config.toml
model = "encoder-decoder audio transcriber"
dataset = "read English sentences (LibriTTS-R)"
train_examples = 15625
time_shift_ms = 50
n_mels = 40
hop_length = 160
input = "mfcc"
spec_augment = false
win_length = 400
tokenizer = "char"
vocab_size = 32
encoder_arch = "transformer"
encoder_norm = "layernorm"
encoder_norm_position = "pre"
encoder_activation = "silu"
encoder_mlp_ratio = 6
encoder_head_dim = 64
encoder_fused_qkv = true
encoder_bias = "all"
encoder_qk_norm = false
encoder_parallel_block = false
encoder_inner_norm = false
encoder_moe = "top_k"
encoder_num_experts = 16
encoder_moe_every = 2
encoder_expert_mlp_ratio = 0.5
encoder_experts_per_token = 1
encoder_shared_expert = false
encoder_subsampling = 4
encoder_layers = 14
encoder_width = 192
encoder_positions = "sincos"
fusion = "cross_attention"
decoder_width = 192
decoder_layers = 6
decoder_norm = "layernorm"
decoder_norm_position = "pre"
decoder_activation = "gelu"
decoder_mlp_ratio = 6
decoder_head_dim = 64
decoder_fused_qkv = false
decoder_bias = "all"
decoder_qk_norm = false
decoder_parallel_block = false
decoder_inner_norm = false
decoder_positions = "learned"
decoder_cross_attention_every = 1
decoder_tie_embeddings = false
residual_init = "scaled_by_depth"
optimizer = "muon"
muon_scale = "original"
lr = 0.015
momentum = 0.85
nesterov = false
orthogonalizer = "newton_schulz_5"
adamw_lr_other_params = 0.0023
steps = 5400
batch_size = 64
epochs = 22.1
lr_schedule = "cosine"
final_lr_fraction = 0
warmup_steps = 270
weight_decay = 0.2
adamw_weight_decay_other_params = 0.01
Rows from block 9 of the audio encoder of a small encoder-decoder audio transcriber, named by matrix and row number. Rows with one number within an expert belong to one neuron, the router's apart. Each number is 500 + 50 x the weight over its row's rms, rounded and kept within 0 to 999. All counts start at 0. Numbers have three digits each.
Before each expert's rows are labels from the 100 clips, of 14976, where the router gives the expert most weight on average: "responds to" is what is common among them. Only what is clearly more common there than usual is listed. The data: read English sentences (LibriTTS-R). In brackets: how many of the 100.
# router: router (encoder.blocks.9.mlp.router.weight, 16x192, trained with AdamW), inputs 0-191
# up: expert up (encoder.blocks.9.mlp.up, 16x96x192), inputs 0-191
# down: expert down (encoder.blocks.9.mlp.down, 16x192x96, transposed), outputs 0-191

# expert 3
responds to: the word "of" (51)
router.3:546459542442549522458504530544419510441514527525475448461576556514503485508458497515434517503437482590511546545498475561513524463403478380513468585507531484427482545488503498461484516591489429520515551447467513416550518430468503441596455458457424531547598481497556497567524557482521498465527551501531426458493467490488580458586498544445403617520566499467411471538431538510525456422463573540400512505498494488492475546420448509423431627583571545461541544601532566499458420487510603458451458516551571555536490548497431425402487517429504545486451458539467542510458519377466558504
up.0:466554466428541483530582554522368439468499514477593489523525497499504518468510506511460507544513487462449513435496544489513480499518513562494559540459601520452484412568562464498521407625443516424479510392430509445543490550513518438516424429555492506437472543497499462456486478513501474506464542561441560511541540473443512500595502505398635434564468468507550481497460504471486523473498549525495520474532347624528489577518532546517472448575584475451532469536515413504520392459468452578490579501471465487430407545602415489574516459487580561501574489485551509485522436593480453590
down.0:573539615446389450491498535509578499587502493504495648528513473405466473623504377524508441464570488516557442483503545579493551501482520467483486521530474479541471554516494562421471505426443515503422514604547453526553424488493528502462546497513583509547590503569456430585491469493412485385573470484537439498490455482530518507438541575578487499480447451519506514449458641503526461518448482568445582451468554471434506409539409436558407539476425463524481505539522494459586542537456553424441516480532538500433480483427508546478471545508516466490538519534500440503530485555541519404
up.1:419594458545493589480566571413379498458514491444561433581593480432511535507523531520531504529485496487458576493477534485470502538552532528528540433463504576558606436510534525493518511389492562543513447610660430515494543355526507495480519521432480491441499539524552525493440418467490523492422468525528508444419536433525450463507492523445462443480562506463499515497455459487537584544568461547420484524508461545462412424539537501523452549521505496444459480455475496472469541445560513482631555530472444521437437457466595506504487493533491393497443503379465521549463437464493589459
down.1:479469605491529495472502502553598486517479509558399461524497559494451491421431506596625481373543503474481471581459444522562497589490468437491443557481476450448455622560590529464524505551487422440510433501461539536513512505543479551533515529611503497484532512500486430493535495471573501514476417390547465389565477554455489430519484473534523508571506422465520515486445409492441513446526503484635457451477455535459560487494501464533470504452466407494548459568466437491533512532549501490548459535509522506554608430414444475504555466427516609486534474542498504497560538618500406577
up.2:421522531487482507470449578514499506519474583457550504396393422537484473492555509465479542480532434556427452352493525421468470490544533543465456522573541528540453454602572525528538502530490400511605536494485457495522555519534502494458469391469483379598450548517540452446422481465533518593530469444468509496462473454532506597485524473516492483509473433477468505499570452453502496568494459444515515512467453513543489575512530594484508594471629447555580455553531562502383559502472515547490538504419468530586604482553579482484553564472430498391505496494494550522472609480539536553
down.2:521475541471469520488502495442370459603512416537409459471540541431490557532521446470491478525524545510480441514480556501620539514424498405536546535387655511445542497410443515491550510464565459466445470494548523503470380517445455491509587533573515575467523428443540516532471468485516425512514606432462428496515554503458485510469504487387394476420514577547588510526505630574512568532548543585466509554613516456469519487556536451524481462552531462452483523576571495491437505477499443535396521434544486455484469505495530483489509452508545602522454487540518451530497499525538466445
up.3:483544541544497559550530449475546529366481474423537530491550505499528510535541501514495453505553439532582538518556594522473497550464528480484519459570500590487588484501581540548576477504522493518607505609419481526366495521495426493426450544450469542450467451476509556526488431563604482532366599462452435495563474499462516456534516471508420542572465511464481463434490572518536421462510504566525535467467498389496491492463571413576467481509439511501433532425499445550493514572427441453497434499533494441499505565484392472495520490522558450594411466511495521564441391522440475398
down.3:504456528432559480452482486529532516550506506471480498521435499563402545426468470493514511440461552431450520476517549510469508481488453587536479535456445548447364438515435477559516509486432548568418419405529565529606516451548520506516606410523460439532527488476478491535558448472402539512628330522508510544412522551462479500498504579533586543572550451522413505508435473482564550554514466528495495507511471570533536558430546520467568583510540499491524440520507513525490384573544510437497543548493543509501596441485552467444430487394515516401568489466477551478547521442465524584
up.4:539447512420519415535423512528537462606472413545509487467476431429500501453487536516538479534471510479494431515416476502512474427513479498472519507554513576610435559494565479523463525522501497568465579515478490432637457455554419458498499529605533367454492460471448501501441547509562543600522576446410533475548532469466470439481524556549520527522478471417528514504488496504524500537573551388535528482460518414600556431499629436493567510498527504542587425442439505463543457539552476437469462470458548544551517502374501455399558468513464476552452495448532509569444489543579589542
down.4:490493537558510458513588613491499497446414389520503496491571557497557540592446399481603513504466446472531486489483570539452484592588422515398554438470604578506548493486510541519596452547537490492536565463494499522469481434530517546520482578468428519499518513471468447479491416542579453476486559522511465580532523603491503564507415448479462475448535411491409471475461451446483580561515546558506457474550505556532433490526501545447414497492481493461530558481586524445525555508521514443400479446549486430506551474535512547512425555420468468510531521501384454378390515555474469578
up.5:392494484529433496405456541407472506454503531633506491566482506551485525513589493476513506434487492446404532556538568442607566449503514563448421496532550522588535557533581505483591520374469408474497509412533473531584468526491454511625577490600421549470526497491440449572474520480456509505380472533556552551478533454523515569551500467450508530470515501456527515552502484501505488497500524430407554490467581502493511429512440531508564443542518519448488530434503561580485453427563460491498540500543438499551443455448537486608544432493483480534524463473557461479496460430528347486
down.5:586447550505554511541584475446508472481486532492508436484481459481541460456413587496397494492452494499628467559453485518465405563420545477482491452518381443412519520492494454476447533566549513496518443559470470490521536512511496475412432465528539446456529524450562530403518496526479484529527522504396528464520485491427435524620507579532563476584543468508489488409503456559520562474481528604556472472521501446548529521473399495495438514532421522531563486528602531479468580449496529503458493468513446472488619525451449519521560573442422524452640667518485461529538566559493440499
up.6:455471421487563471529544384547492512562458444545499609452532484450513461504470463481485560518469479509483478543479517594531534449512446439560522423540400592485545484521530487517427435569546426507513574566549558525509567444482492502476489499590507544485440443577523456531520433486410581628549390462506401584451578522491492528517481547504488484531526538576558480452551579498484453483491473399497475489571511445424608523484453437534528553430471522602528526469563503542606385483439503547418496545487530481533515601531441495519523401520450485423488493501519507536406438488461507470
down.6:593505567577504490449500468463446405419573500443514501463506443516441530516512514556579527517492568470456590499507490542568466521538532569472500560472580524598477490494529443533547549439482491545490514471538481413476449428492477450587472412422447505547545535510495466482538547534576460547438502507423562459428480454470520426566588501541540462420485541492519620464420475511559468550486504431466482545540520440600463455480613479386462504481538547439552576481521458511453523481491457463476505493506454562467601468518577555446436672483429454424401493543514481418442521473538541515
up.7:400522366501592440600528588433564518488462494496503455546579499551481490453460492518576480571493483539523520494498482487513502555513493530556474444497511477473583438437509528593530437504497543491559480569504424462515543488497474488441409439505486449489482449523537458432505554550490469593553378458554586532484429534574497484506460542465538556558502488493564497418467477458485481503524507478460543481524479569407640536489521580520493552646477543518421489542565446524398442573494516523430492539556543511536425583456381440514449480444441498430424498571454506589498502452494426549
down.7:537483600613472521462556510557355515501498517527489507448395465462519573514588442554468511475518500534460494508485593511509542494541439553461483601427612497587473489511405495464447424498405436516573550423517459544442388505533444487549513482478516512444547541525491523398483504458441523497479546539605457490505542368486559510558467536486492466422530537482426470570439479520488452473449487492493492506562590484606530415455400507448472472575435514499639533521529446471576498475521526519416510537615553523498564462435530567536505514515532494481527518489512497504425478449522505441

# expert 14
responds to: the word "to" (70)
router.14:536439565559536475428435432498452514495530440528590478572479446427571494469444525492517548565419461491553516564476505469434547574540456587505410456437583508567525509403500490581473462400487597555474510432505453494503426530467528477477536481499514564469481472405475530428458486474556499477499455472450471461523476459443488439490522520501427443556433465474385611454518386501455573444497439490441501511479513457452572526568469598488496560554451572496460540428437455481547527428491550555627453457464491431490412516511463555493494502478449550488573435499499607539413534586487553520
up.0:479536582552604450443556439464477492472518474492520625504568494457496538513542503520510471503503517472433541559459438512460495461460483538435490496451371498535454520529473537507509472489500410576483445510669494516504584469434465511490603539461582485444459501420486470517445476501536491496438534482445558455449503489508607482476423562543571546441513504559487500551481500498529519524554564562541498481490543602508588419551495560481403377406460431465449511497530459474514496511508491479525452504520454419476474403466401443532558644475515551520580542594498492409480408546555463455
down.0:450453477530459502606413493543485414502508519411616538599570497501446593478456632496481575487590542457492580550560472534464485480558540547516473427499522425482469553541539447516460544506539476428391529492510515481489471534524501475458541531536497551488465514511435451550513526547398547566455383542544612451451500402472476472513517585480544598440462494524508530499552488512497523474442471487543418467564392551402461533518448381484448421424519460503570466503495454578543487602496500468589494511432507438525451436505464542506409498504524543517442446494493569477539546550518495545
up.1:465463486517468423520431493560487473423453613535542447565562482591486515535534514524493511596492550409477471394607446592544484470510438622464524495554551512521497473570546503533522380498478491581503502558443509395474409515529455529423498591438538605477517470476425493495426401476481547462499511493487445469521427475530506397562461470501478483491562526532503448529502550522491494565576582493481494470463514454436543529457582423442567429480460442543561530497497533505432578492440503487579461488473525528368487499590571552563501451524543580529516473491456456473521423577539442483
down.1:457517394528498536475508486538489553494540453478500571546476489484480591542464572432525421486419497478538479493474523469472550493551540464561531510527550495435493554505512534474528577507557471431499453461503497449502576552514538473542503397461494464553474475600516538384556598447456474539452484564519381478385518605485498540477495548503497599347561449454550462458425449521534581526523483442529543540564547587468404541544552479535425552559544527478475549503513502559507477482532465507288532514467495515540459463456443454510516538529496524442549548450597400503497457417497480452
up.2:466441415524504486476603501460500505453538570557467455489444510490469468508432465455460485488475514538578484459510514587654522485582462435512505467533462464465563418431494485501474458541531506535503545497540513588510464504603455518344482495523479556422488479533499444501449549604493396456406509524504453620566437444445486598520554535452494549462551498462515497510481532481485561447488590557503568509556525437520579490468497488508606551522537604476466453475535535511480446470445480466489464482593566625467491436477517473441460492623462516632469505562550464528543492484480403528
down.2:587531559519452443586422523459523511443522469526473551533538479548485512439548484464510559545470523511505567506536483558441480604542463490501397410458429498422400609558462433417508588507485498489510443468394575574482591531586495494540514473527452514493500531545585551518474516494489499638498429537535535474512551570481456468522482455421481478479550509446422479411478559507486423491518500522595461548523381512493501485598488456466434381481459397521473513456539450462608517481534519604529502577447445559444521484535473459392496524532535514578512465447451486525463516583514516488
up.3:496398447478499563391624533535514544530526539486453582476520533471481553511524512512545386491456488492590528482410399572472425528522469412493437616496519459512606454519528575504507478505558482459533538440563558431569485492492546496521410455465526452495468499425590467548468482432551433528470444529540470499441448470383464496462524385493576561551526495483503497493522515512491507544560643510526539531450544453566414537484529475474465582566504397551420424518479525491514510508483487519462517446503505625500492474488422471496403447456453509594528556483527455541529550437525421487
down.3:445559505518438540492485467513564467518565488626575571564506519492515532499449573458533509540542488450476546556540462458559487445610504508458549465484586460575424523500467403451431477503500443507354424502537434551430524508578507535482589514396466429457526547471507508600485543556442418487526446476494455436551548525419512483479464466479490455456451448477484542381486495607490500508549482557491520540544473508546436540505457517412445398468503539459492427458508460398492507535566540484614491542513593565475510536523650450528602497524443446522489458473480529564464534522509461529
up.4:498422428475556538411547497578494494517551520490438534537410484536494435484439462503470535484504546589558484394609538413465565515482564517461490463576510575554461396410447502500491527468526523509491459531609576525497454509549460441505520604529508567488523489473437473466476453554479647554454487530476540462549413440535457546554449540526559564474502558527459470492463537467498525529453501438536517548483475578604533487483431526541542494595609534544490532515490413541550420556440481457491506475542492448448453475409481455557567418466475428535590473438464535554524423453396542547
down.4:550567531495523472550575538556508492458483586505494434447521446447474444533551469466524409549505581446490515520433544509532508448528423492484482526510519492465418445578554521487555533512492498531545432478388473471502543555497543591520515427494473488436416532495538458530482406468541404459518457548620413445406546557534507535447464419483600485597485523474397499465509444439491515440526383520517511473510456513428434542559513462482532505523469570481433542436500577523557556421426466575574473505515453553530519491532467562472482563597513575416513572393523455534605597510553468529
up.5:422545498527506521564457496506462515478418514469466461527505446503517487508535534523507599602500461502463475452444429469447480543584404508499501430519554463540451587541501480568552520425373488434571567399514566364482534624527429468517604352492545477489440526432487500419520465544485485378571437488488548455478508512466566460588483426485418574514449491508446493510491480535498498489543527575490499504512513574541464539546464446594519523518422545589457475450472500502557574446530570439464484494501457493500506552430492523493553571519537561481469583495517515581547447506492523375
down.5:518526454440487484446394452625505533545492434600481524442467444513558606529493453522467550439507514567543471509561469466524467458375494471510481503490461520472539503503525418486443485489600446499580541459536446509553577496402566522457489646505542517597478456565570535494473534532600464510534509519500452579578536400547522582441466504462525462534419479486484514520491507505433484539455547465417529507473533419463568489459505537474470465550529455454590481455564486528406438551540452506427493501452489525498537544505521442479529524493458540617485509500429413594510481461578335506
up.6:408486495513601489481565576559445496514566484526482567493426446464489516448465524512490517506489529536485544510518476451526655538465527457478472437482527547562500491556486451485508460560503473459527447531474480610562441546507519408420559457358467551533563411412514524497567580530529502429518400574454593585521490476513548608626474410522496483449513557462504476509509522487509499515510482452570510526530474509599509462553446431549485545455515427466514470520546534538393425557511508475475429443497426514558578617445519416457472454501471421575463459506472486532468450405553467471
down.6:513513534476493473542498579491529529476489514492501421586520539500519511455474513431468509581495466478502483547416538559505478496494447465475477468510563384536480519463441554552498511433491526683508548480378543566463445468530423583522511499561545525478443583538526490492383429616547333499511520496492481495521437560497512486484545518464419483501461490421461551403541419440498544441468585552487494481448415511504553454553522494460429545463487571446504537524531425420503552552495561561562533547458551412471458487523494501499548552511564504449537521501448455463412595604481615510
up.7:538456525530500582470440444475601435434484520475445602495521478575498541514480539508535517470522583506505439522582548534493465505560439605521534592354525555373460388438469493592520412438514518558529459483527395470459503536524467483569424536567528525486528572528542498547492436517432461527502497463467565557492454451540500458579394474460496453511469480425511479478528498519497577500505557451575511519510558547471519458476446425439581463470413518455420461533442493441516501592521489411513480475536547527556544429502427474431576533543403519554465510552535473512553395529504494407
down.7:451542441525487448464426523499529477494494446443549490462542497552551479475436557410566486503458583449606493465455500476507459480454581459543537471550464423500555491553605475461505502533518418462481534488347470607493543427501405443435498422468507557495561508574458564527528563511426460508428464479520452545507565540457490495577519462423516493484481540517475564489542510581542407577488556601498516485565374553580603544548586499496535464450548457448521459511541486489421459457453573509567514452556612456548464445553449454524490474423539572475525524559428530491473431543500436523

# expert 15
responds to: the word "but" (31)
router.15:500559590555558533546529493497425510531471528433544422504374564432471459415474534406405530506493512513514459403476496447476473448484506457400449544474516494506474525422513483436459474479440569476446503522487452501451472478541477495452507443597361502499474417543366437456361542520459495460450524467507529505527585527511503549527617607528539576586534590517474525480588532505551518565527462454427521516614495552533504575467481564556482513436478518512493544450525564552483569482476482560531513506508423444475470457525462537532454536512508482484499500480433567479476630577591514490
up.0:553537481570522426465472541502476516480572542540541478546511520474515531476452515461540520547511495489464402558555507516532542484469432439530435495410517527506482477500534528496565504421497447555417542559377481423540472633464444527515476434546514546471624398466535447467490438481506450520503520469438479522431484516411508567447464489549454621476514503503564529502554481493455553526492525491386523485417526469482557353569558610490575574395503474556502549582514533509467451497572531463360492475527512527482553541484499509469475431373513515485539572493501533478489383450558584513
down.0:492525426439429426562513480477484569574413352544549464468576500436503448468406490496458463620525543463552474532488545506536536583481577546458450525562511476481547447558456423570561476537421557445460469505614497486607510549534511483521508589467466432524561526549549478531534486492457493410449567416496463447523528481484512441494493557410547440485451573538523493521493548471503496495448553542495459565429438570408571470526510488494470523594508473546492467500609521499538478556399548548541499469421478411447511534553456481472505559560551462483449522413427508506409465594479523554
up.1:506484430513556608466630558544502524427479535615519414454473469467490451481521489474484534501450552532445547506495641468408511512458520497448523545504479521443479425511559579501566525463443491448351434527481493474530500391521523415451474482487473450481490491485523459531492399429500520488493545521524486487512504476560533467504466504468593478448512385500531496534481479468457544508426551523531533503509596527558450461523535535527539563551660485505512479525486523462596523435514579432513402555467548448483482517541650538410519522514543526560572481495439588501459567440398511556
down.1:449456474507481511596466476494536573513474392492435542508494450556442445529502616469445586440590488431416508561522426494545417479461455573478412515638435601490581499527399492533424367629530524493574513565566585527464547517523462568528522479560463494512586544441476540564560518523502504532457462492498540522511491487518484507460517547480471526504547483515551579388421492537477544514583455531443495534440471478477505509493503459388546449447475482557465487531442554529493462553542577509499533453453482527468568444475437456545378455479539535445509488428438489467502599505497471504
up.2:484478477520504566603440538531510480497532474473431407536466444514497532466497485510459501596457405419462495539436478432440533539547499579520465486507469451540502545426456472551508467522459554510474572516467521477502430526465499475485502395478536484473460466495517540447508432529547431459429501503538548435474469520562470527583456571487461588562537541566474493563501423482549565561520574506536498482448461468521584388482568492504432548584687589476576457537466367571469572543563481458496509631433505495513575426572445521447485556522521515501553535464426490380503464511460434501
down.2:559530530503516520507608524502476501508484507453402510527439473540481537476512525415450483454430493503477512506428550554480425533544494486459473556536520621478407540510499499497378495499536466446580461534533413447521593614490406500577460656435511457511498559452485566510527483443386498540533611495478530515461438363530477488479478530418561511434532452458499532461535471574604506441457452547504497520564449529499436572463474502529432458537458388522489536515415529514516492449508555524575475511519473499491520594477555565470478523525413489585490536614445570517541504415493454534
up.3:516479507442469453451510484504483466537486461476480439594537593488495450488481501481504499464477487492496525596465569463579571499560519390521461598507486441570509518392448485527583553436433515515463599490532370417552427520493559472543541509500472549520515613519534526508508446506584481502538549413426527464400461442453477495564386616497549547477428525477538524422561568503514455523509460413571519490530564504477451525475461495484527372424515557449434519505437435608518571453460479473530497555487465521553452488470509494503499479558467421534532453518566576549577536523544628453
down.3:456597506529456578542395415539478504499503538567483485546433563543428536379473519500513404513452524428485505472552548391433557589486448564396439578452513520501586480516531402543531523520489596398542517441473561614524484477506472554487517458458546511496525544552465448486556501521418617549512496526409539551485520500493471447462519501453552494565500455473567476528559487438515484486476503627559471587415528485568473439412600534492565491459470434525507466526463513440503526562503571514565444467541499433433488530418500494489479478483552549446460487458456500418482523609454529479
up.4:440514536506501461485529517531459415544539509435544530534401481507506523472540469452454496495545579518490484580530523404541503509431492484396403405643492564507507529465606463497564559520543506416544496503480524572525518387505485466582557545606493450369463640483419501526499429542502555463495565449424565444511550531434537497470532520495556538487428470545500547618560506454464483409438524505458468526511456482510489492618529521473494424533527471501520499545520508521552518439545405540479552503539498425467398555521555548553510433571617465494446455515504434507459562516488488497
down.4:481488563420555536528436491581514436532475464494535428500529509493430440441532422540596512513483497542526534477448500433382545426577484579499514485506464495516471442588511503473482521438560438500494557537503484478542488533521512493519504445535623522524459415529575514492454555527461471464511423561524472498537589425530537519449517525586518482595560389548567443499443379463578461551491462494473585529514515530517467513427506432407567535576607567487467536553497471504533467496530501446468501450423494557544531348518501546480467554602423480501363501487426488435540459458497510593
up.5:518439511523552473545517491466417473536507511555462494566543462519495505511489453514491528464501448469489497567537499429481489460466483518421445451488556523474450613494569595558501502476485411494478534432424500539526536473513440596487482567607578496431558598533494448462472518489465481521442521429508536465486474559531473628465565487573471519541510496499529519462525475483485525592486437527459495503458513489431439505508529503511405637557550532377609492505535415490500561585501516452440541469535489449487660451401474514497438437534516438447561513691479452480466597459497438478
down.5:489556428542521489559586530445551446637491443396475537446441512548542546378532533532499445503459500476408579596485497520515540510499571576454568576488466489511497459517581435545464482551463574569549411491503467526520510533456475490460451445556508448528504481602440468409496438511383563473491415554478529486493442463395503536517555474480549555518571517422453491485553561542453527482513527514445488556521537484458608480575507454485527534544419443514479552443509493541532497407537479518496443508409547512571462570482467501437406484446570401473455435501486551627504522525535434521
up.6:571569463426508540444551554449539537457519490477463508492437574517493465534482490517489531467525532514506505554423560467536530429481506583500540478505461450442480574460534494535561518489413465520413483455534498576432507507516470425539545590587503565513472549481497424474495460527446500500516476366541455568357547614468365629502437469506502522440477441526492473483512546493498524452519461506495519467573484389456565502528470496556506600461503458553452476609526471477420582513560517595516533443482544496561488432499515413519532565495510532594481478369496382516467603475556499538
down.6:565502593579498517477488512447454470538537510497540482515485531468563457526457428519511430529594519457474413506549568582514485437516449449458477550435498532566514461533467519558447468472537557471476521550452424538507455513499541461409441497464447452563476511512501516603441554447518525499441493500461530475525506448386499401649530536537534500523418534505545567506519488471466526492527484482565542472519561508447433545498517386637523558411444492470495570513511579424559516547416485493399536558562540482431472450416476623485561533476552543390441429495540491553541483502423420604
up.7:517387520545482443487614552475474415516587500455525444529498530524503553508463459512541458594493498491440607460639513547570403522456471496495427447489460433533471599575462574514477474482524536526550514460472582550534586444501543547386545475526468536478450427471538556499408419532506441450521471523545499514513495419499446510500452488537445548507532555510530519489436457496490532421490509432431525501465550464454369470548490570421525534546457469541501457491468505450453585563524568553476499437537575525547520560471446583495492505452544468506430530564388455520487671497458543497
down.7:592540491479452469577509577528481530553574528444495519511558508552436461485487581508513456574516484435524441607462436538431388497456518503480655566496464488541525512548525433446532534483439462458503485498506469461435511490456590477526448491630437482516520460518468514418497495357466600448530430524542598464389555560568446498543411488483556483478551502489500488462437519437520569495523494566471556524549556479422518493478455521524490464457543503476527501358489559472509491464564476556550524528538528479540389448505518431487387555545576520532483481450494588407507435573474521495

# expert 4
responds to: the word "his" (26)
router.4:543466483514426482530375584479507495483494551550435506513538477465511572523500527523549501514535447460499520478462512561490542528567576404528479489412520584585564490470612449564418482550436574516466545421457453511465496427537460592464453406582417488584530522497576439384503474498540457447506456547512528536503502464489510532445489493449448445543501354426588596423500521489461496441441546500462576540540505462465548489528547549528496585511434523522542555465504511376501530532501494529461511513380470514452566425475454460576404532452493502456537531439519499495520529584522376500
up.0:542498464595512502412584568551451546526464536475511538450453506519511522524478498475522514512496510454497451467578482408499560476520530544446527503462495476407458486518539564503516506541495412554477513535462471443541417529387414554526524534469396462400474483541560548435452524362405568480472558466539481439561561518507571536477523460570451444511511537402525501502521464506508505529528493541531443494502590540550493514573404469447512524514601483386516590530569588491487577490561455589537480561489487510540578409400573510534449579467487517510402484492529413483394436430426520511
down.0:550519477504457555513515518494459478439484395591500527447385498498494563562503604468566548486465532475656408436547575409575492478436565489542519473466517486460410584504540504506472549448513443584521514494425577528512472503507495534508631447422492446412532486527531538480528486475485518454459493509450542527560465424602463515505483490541432443466458453476508534482450516567476556455489439479465596454456539392664519471484518474456446474492437460493567437562571563574505531466499537553437502487518533561429573513467567504542447433410463552427559556517547479489465505480535530475
up.1:519477553506516419448604451515481525602546391434589438497443513459477449511570462528438558435495551487416487530484529470491570508540499461442532472477360484445578451552433536504476454475500484455497463475520538520632450496552494559551524434479514485494522567446570466453459492558412578495391655448603433558565489550409560496521537470509557493598534486479500478534485446478466464555500483562547507484565507637511480547502545472525409596650508481505592488516464429543524538494518492456512451487463510493536469429434555435528492527543468493542530509501542487495548465508487521511
down.1:504536386522468446542422381559526514455545509480506578440478494523515482597430630476588462465521502477500481441434463428549419474423517581565478499436435435443522426449449468490525512446524437514441593499492481424520515586470565579501521582501485525512520476529570457480528447533525504561538512446489559446621524587452424558442476474417400540490549526531477440604488538553482489630508495514472452536555523470527510518516504520562561495504516501476520517558483558431537518517554495390515450470472531513501498476596560452611481506439552563451448473483460488458565484428502524394
up.2:479449561551559579513474506493531425497575447508567539490487509504512591518399510513502554413459508522515500467498472531546441502532441489493459464404568567649469553450466482514414633489474548563613441507461455553554443486510478427399523498478451515543491486541436430514447560514547415445512492452532537493581543503475474526511539512434470462541512606441469508452565508516510470508580572529464494513504470571454488441507490378435490445533525508508462473438457510387408438472518510546582495490441535671506445503454578489480480494559480462444502497523475532504458374563492425543
down.2:527422432496513522518417562497543515480479554513552602585566410498474518504529483441492529370419530490552547485492550562484500485543597499508374481548511406447471537439520478472474419512432550457481393430587546476485401518501568450478487500453519474467431523515516481499459476518547455474502412572574401633510417540482519501475493473540487549524482451510512497448592580484430460538524469499495534472451512586392539539517517501465505509455490434460486553510491473564406533602556498570537551522520530452535518446569445570499548403543502437601460439482541518567473531493546614507
up.3:430483443429545490533444577492454518520501473549485575484460488523471493484448512502523478473455578565625482473439444539477451518421537595523579466517453541518482515532497456473533565509478575619481512558460434538553547474446538478465539507469564421506484532550563431555389531490482554523481537442425439578444415524616441561513539510464544393461495518557491431434550452468515536439538550438500510559561426493495488465432509534554583455550395449529484489510511491532478570463597447557493505458535428471450470520494525508577530408555484573407452468494553524471488627571454502620
down.3:510475577556447429498544473490509552428519561428491461537535472493454470556509500539493541523462582407570555514525514499555557555580534423379481409506514532476556545474509509401436551524398529627461436481443530437553484526498374401546455487459556545484527533555413519506508585567555522480548432550562465461575452491460515493570536414502487537437535529498460562445487523454509516430490482579521456498500448492441444481464468463548455476563476530435420468449472465417462530515582500466505478527468567421482563616538519563482599537524455466582594395547423534520516497523521473492
up.4:488498473520592433419477526557547449479550574533562610463571479501504532497519522540465518446513515539498565525471594544552451509559422555483487487447548466558519503436545501451448558422455407570415493581519500580552465453540478532471523581495385466541536463477477528479599552449451513548581467523468354466475520431470498462542596486481439474512497395485517524450522536511508452518540488415480486459518456538475471581455499469537530522456439510627532462493550496421439523480466466597529477479525448557522438494484526529520460505510533406464545436605384554529471569417525361491
down.4:581496477524465493535501480483466508583493598567542505584523463463491534552562493451562432465432479532508500545419425447493558490472662502531505500496476425485532490581508546463493510452536625492444508460497525550486536558548477513472488445501601481461506575522501376481507458465551591508476449596517478465574479471526443565514461476493455594561479502542479523510482491446518452472341582533469576591488567552516556425511404512447439433504515437568482486488486490464400439511513480553490530486443480489522447380472450452411497492532499423530473414489476510504551600618444547530
up.5:453547515487522530570549502485529485420478452567445417514574447380482527468543506501440530453494475488470522562500489438381491491437447509481487440542486532489531494529506496551574537526442554505505471443556554475552534549477444501410512491591458563512508560646608488494452549593506520515450568422446436482493505520464444562395548375548531541501484505560471494529479511481511485511527435486498467524519443473412641420517496577517432533536620470527508507428574509532493352571478521478482509555512548504494478625487604432550490520537438592487493532482490419498519467563545492449
down.5:577558457491527538581548508464557486546455536457375484487452542489484502534510392508400453433547526458404511518545578505532508653394477453456486478470518508564486508481558556382442416468444503445421542529567483477499540524479480505581467516592443453526441499415455460471489503575513516475529480455506502446556544517538540482488485507519506562461488492502476497424463487464466519468586487503463528352474544567428447483482588577485558489548503555419512634531415558466513466550535458488481547557509403451497585611525505483475443508539572518570601471530535457495531446476548487548
up.6:594331522445498526596670604384474539479515538483464480575498515488480462549554497494503536486535566485610499571471418486499440441536477422606473543526496414536451424532556523459536516435438517467448492475447484490513440461480476392550505519481493512541494533465482501524434382531518509504486600555552422477493583492475480601551536453477498523495497510530501455492538538522499544492503537494533475475455485469443466446540484562533451499480565499437581445506506517429537609442545502479546540424515469553380451456568453469584488445485516505607478588552549452538505467521509435498
down.6:502506484424484591445488508472549417456508512592503455467568470554469501434532525577474622509492565539394488472423533505465520604484432546448444469496438632485490510450512497587480458536449536502555524456527502509618435550429538562464530447575509501451460421516500492468582600534582515539528441437540489439498508488448485432480518501514481473492449511513445489490423458519412469485487473467594500498484539538489514519494513450517605559487456473462436573464458476516578478444502552379627504512545457518550542577466397476488591586409527531486616550471524524437486473499428545461
up.7:447487513548460549447509437557483556466446464539467553473457490548510516550573495512464468466504529475531572482479450509505404521492453623570536522465511526542500476406408436511450530459479545484488438488570513455478486455456467399485476565556540399540497443501528456552525434367540401560577454473464553437501464446496423496537517460457545533547501465541456487511537554499509492547516470516471462591418553528427521418551466491534463453500591548552572392394578463547561446585507450496523555558530500553585579520545453506439578597493457405585452472554511580571556494487487538414
down.7:523443503586447477468450446477464615496545554550428514580509478552525474526541550467548550512493433519553497417539535428519472495534523528456607623434424541444486484438449531537476462569449441519556483513606478504515557455527572467415502429509495458497516473459548539525462495445536542490435579568443419606518500428559565427591388499417397482546485472396420533474533518461472562472491519518491507490483462540647537509587487413463548485498462467518537573496531480475521486506524498458434498446547499510464580500474522480578437499537589465538507457471510435423419598461463534540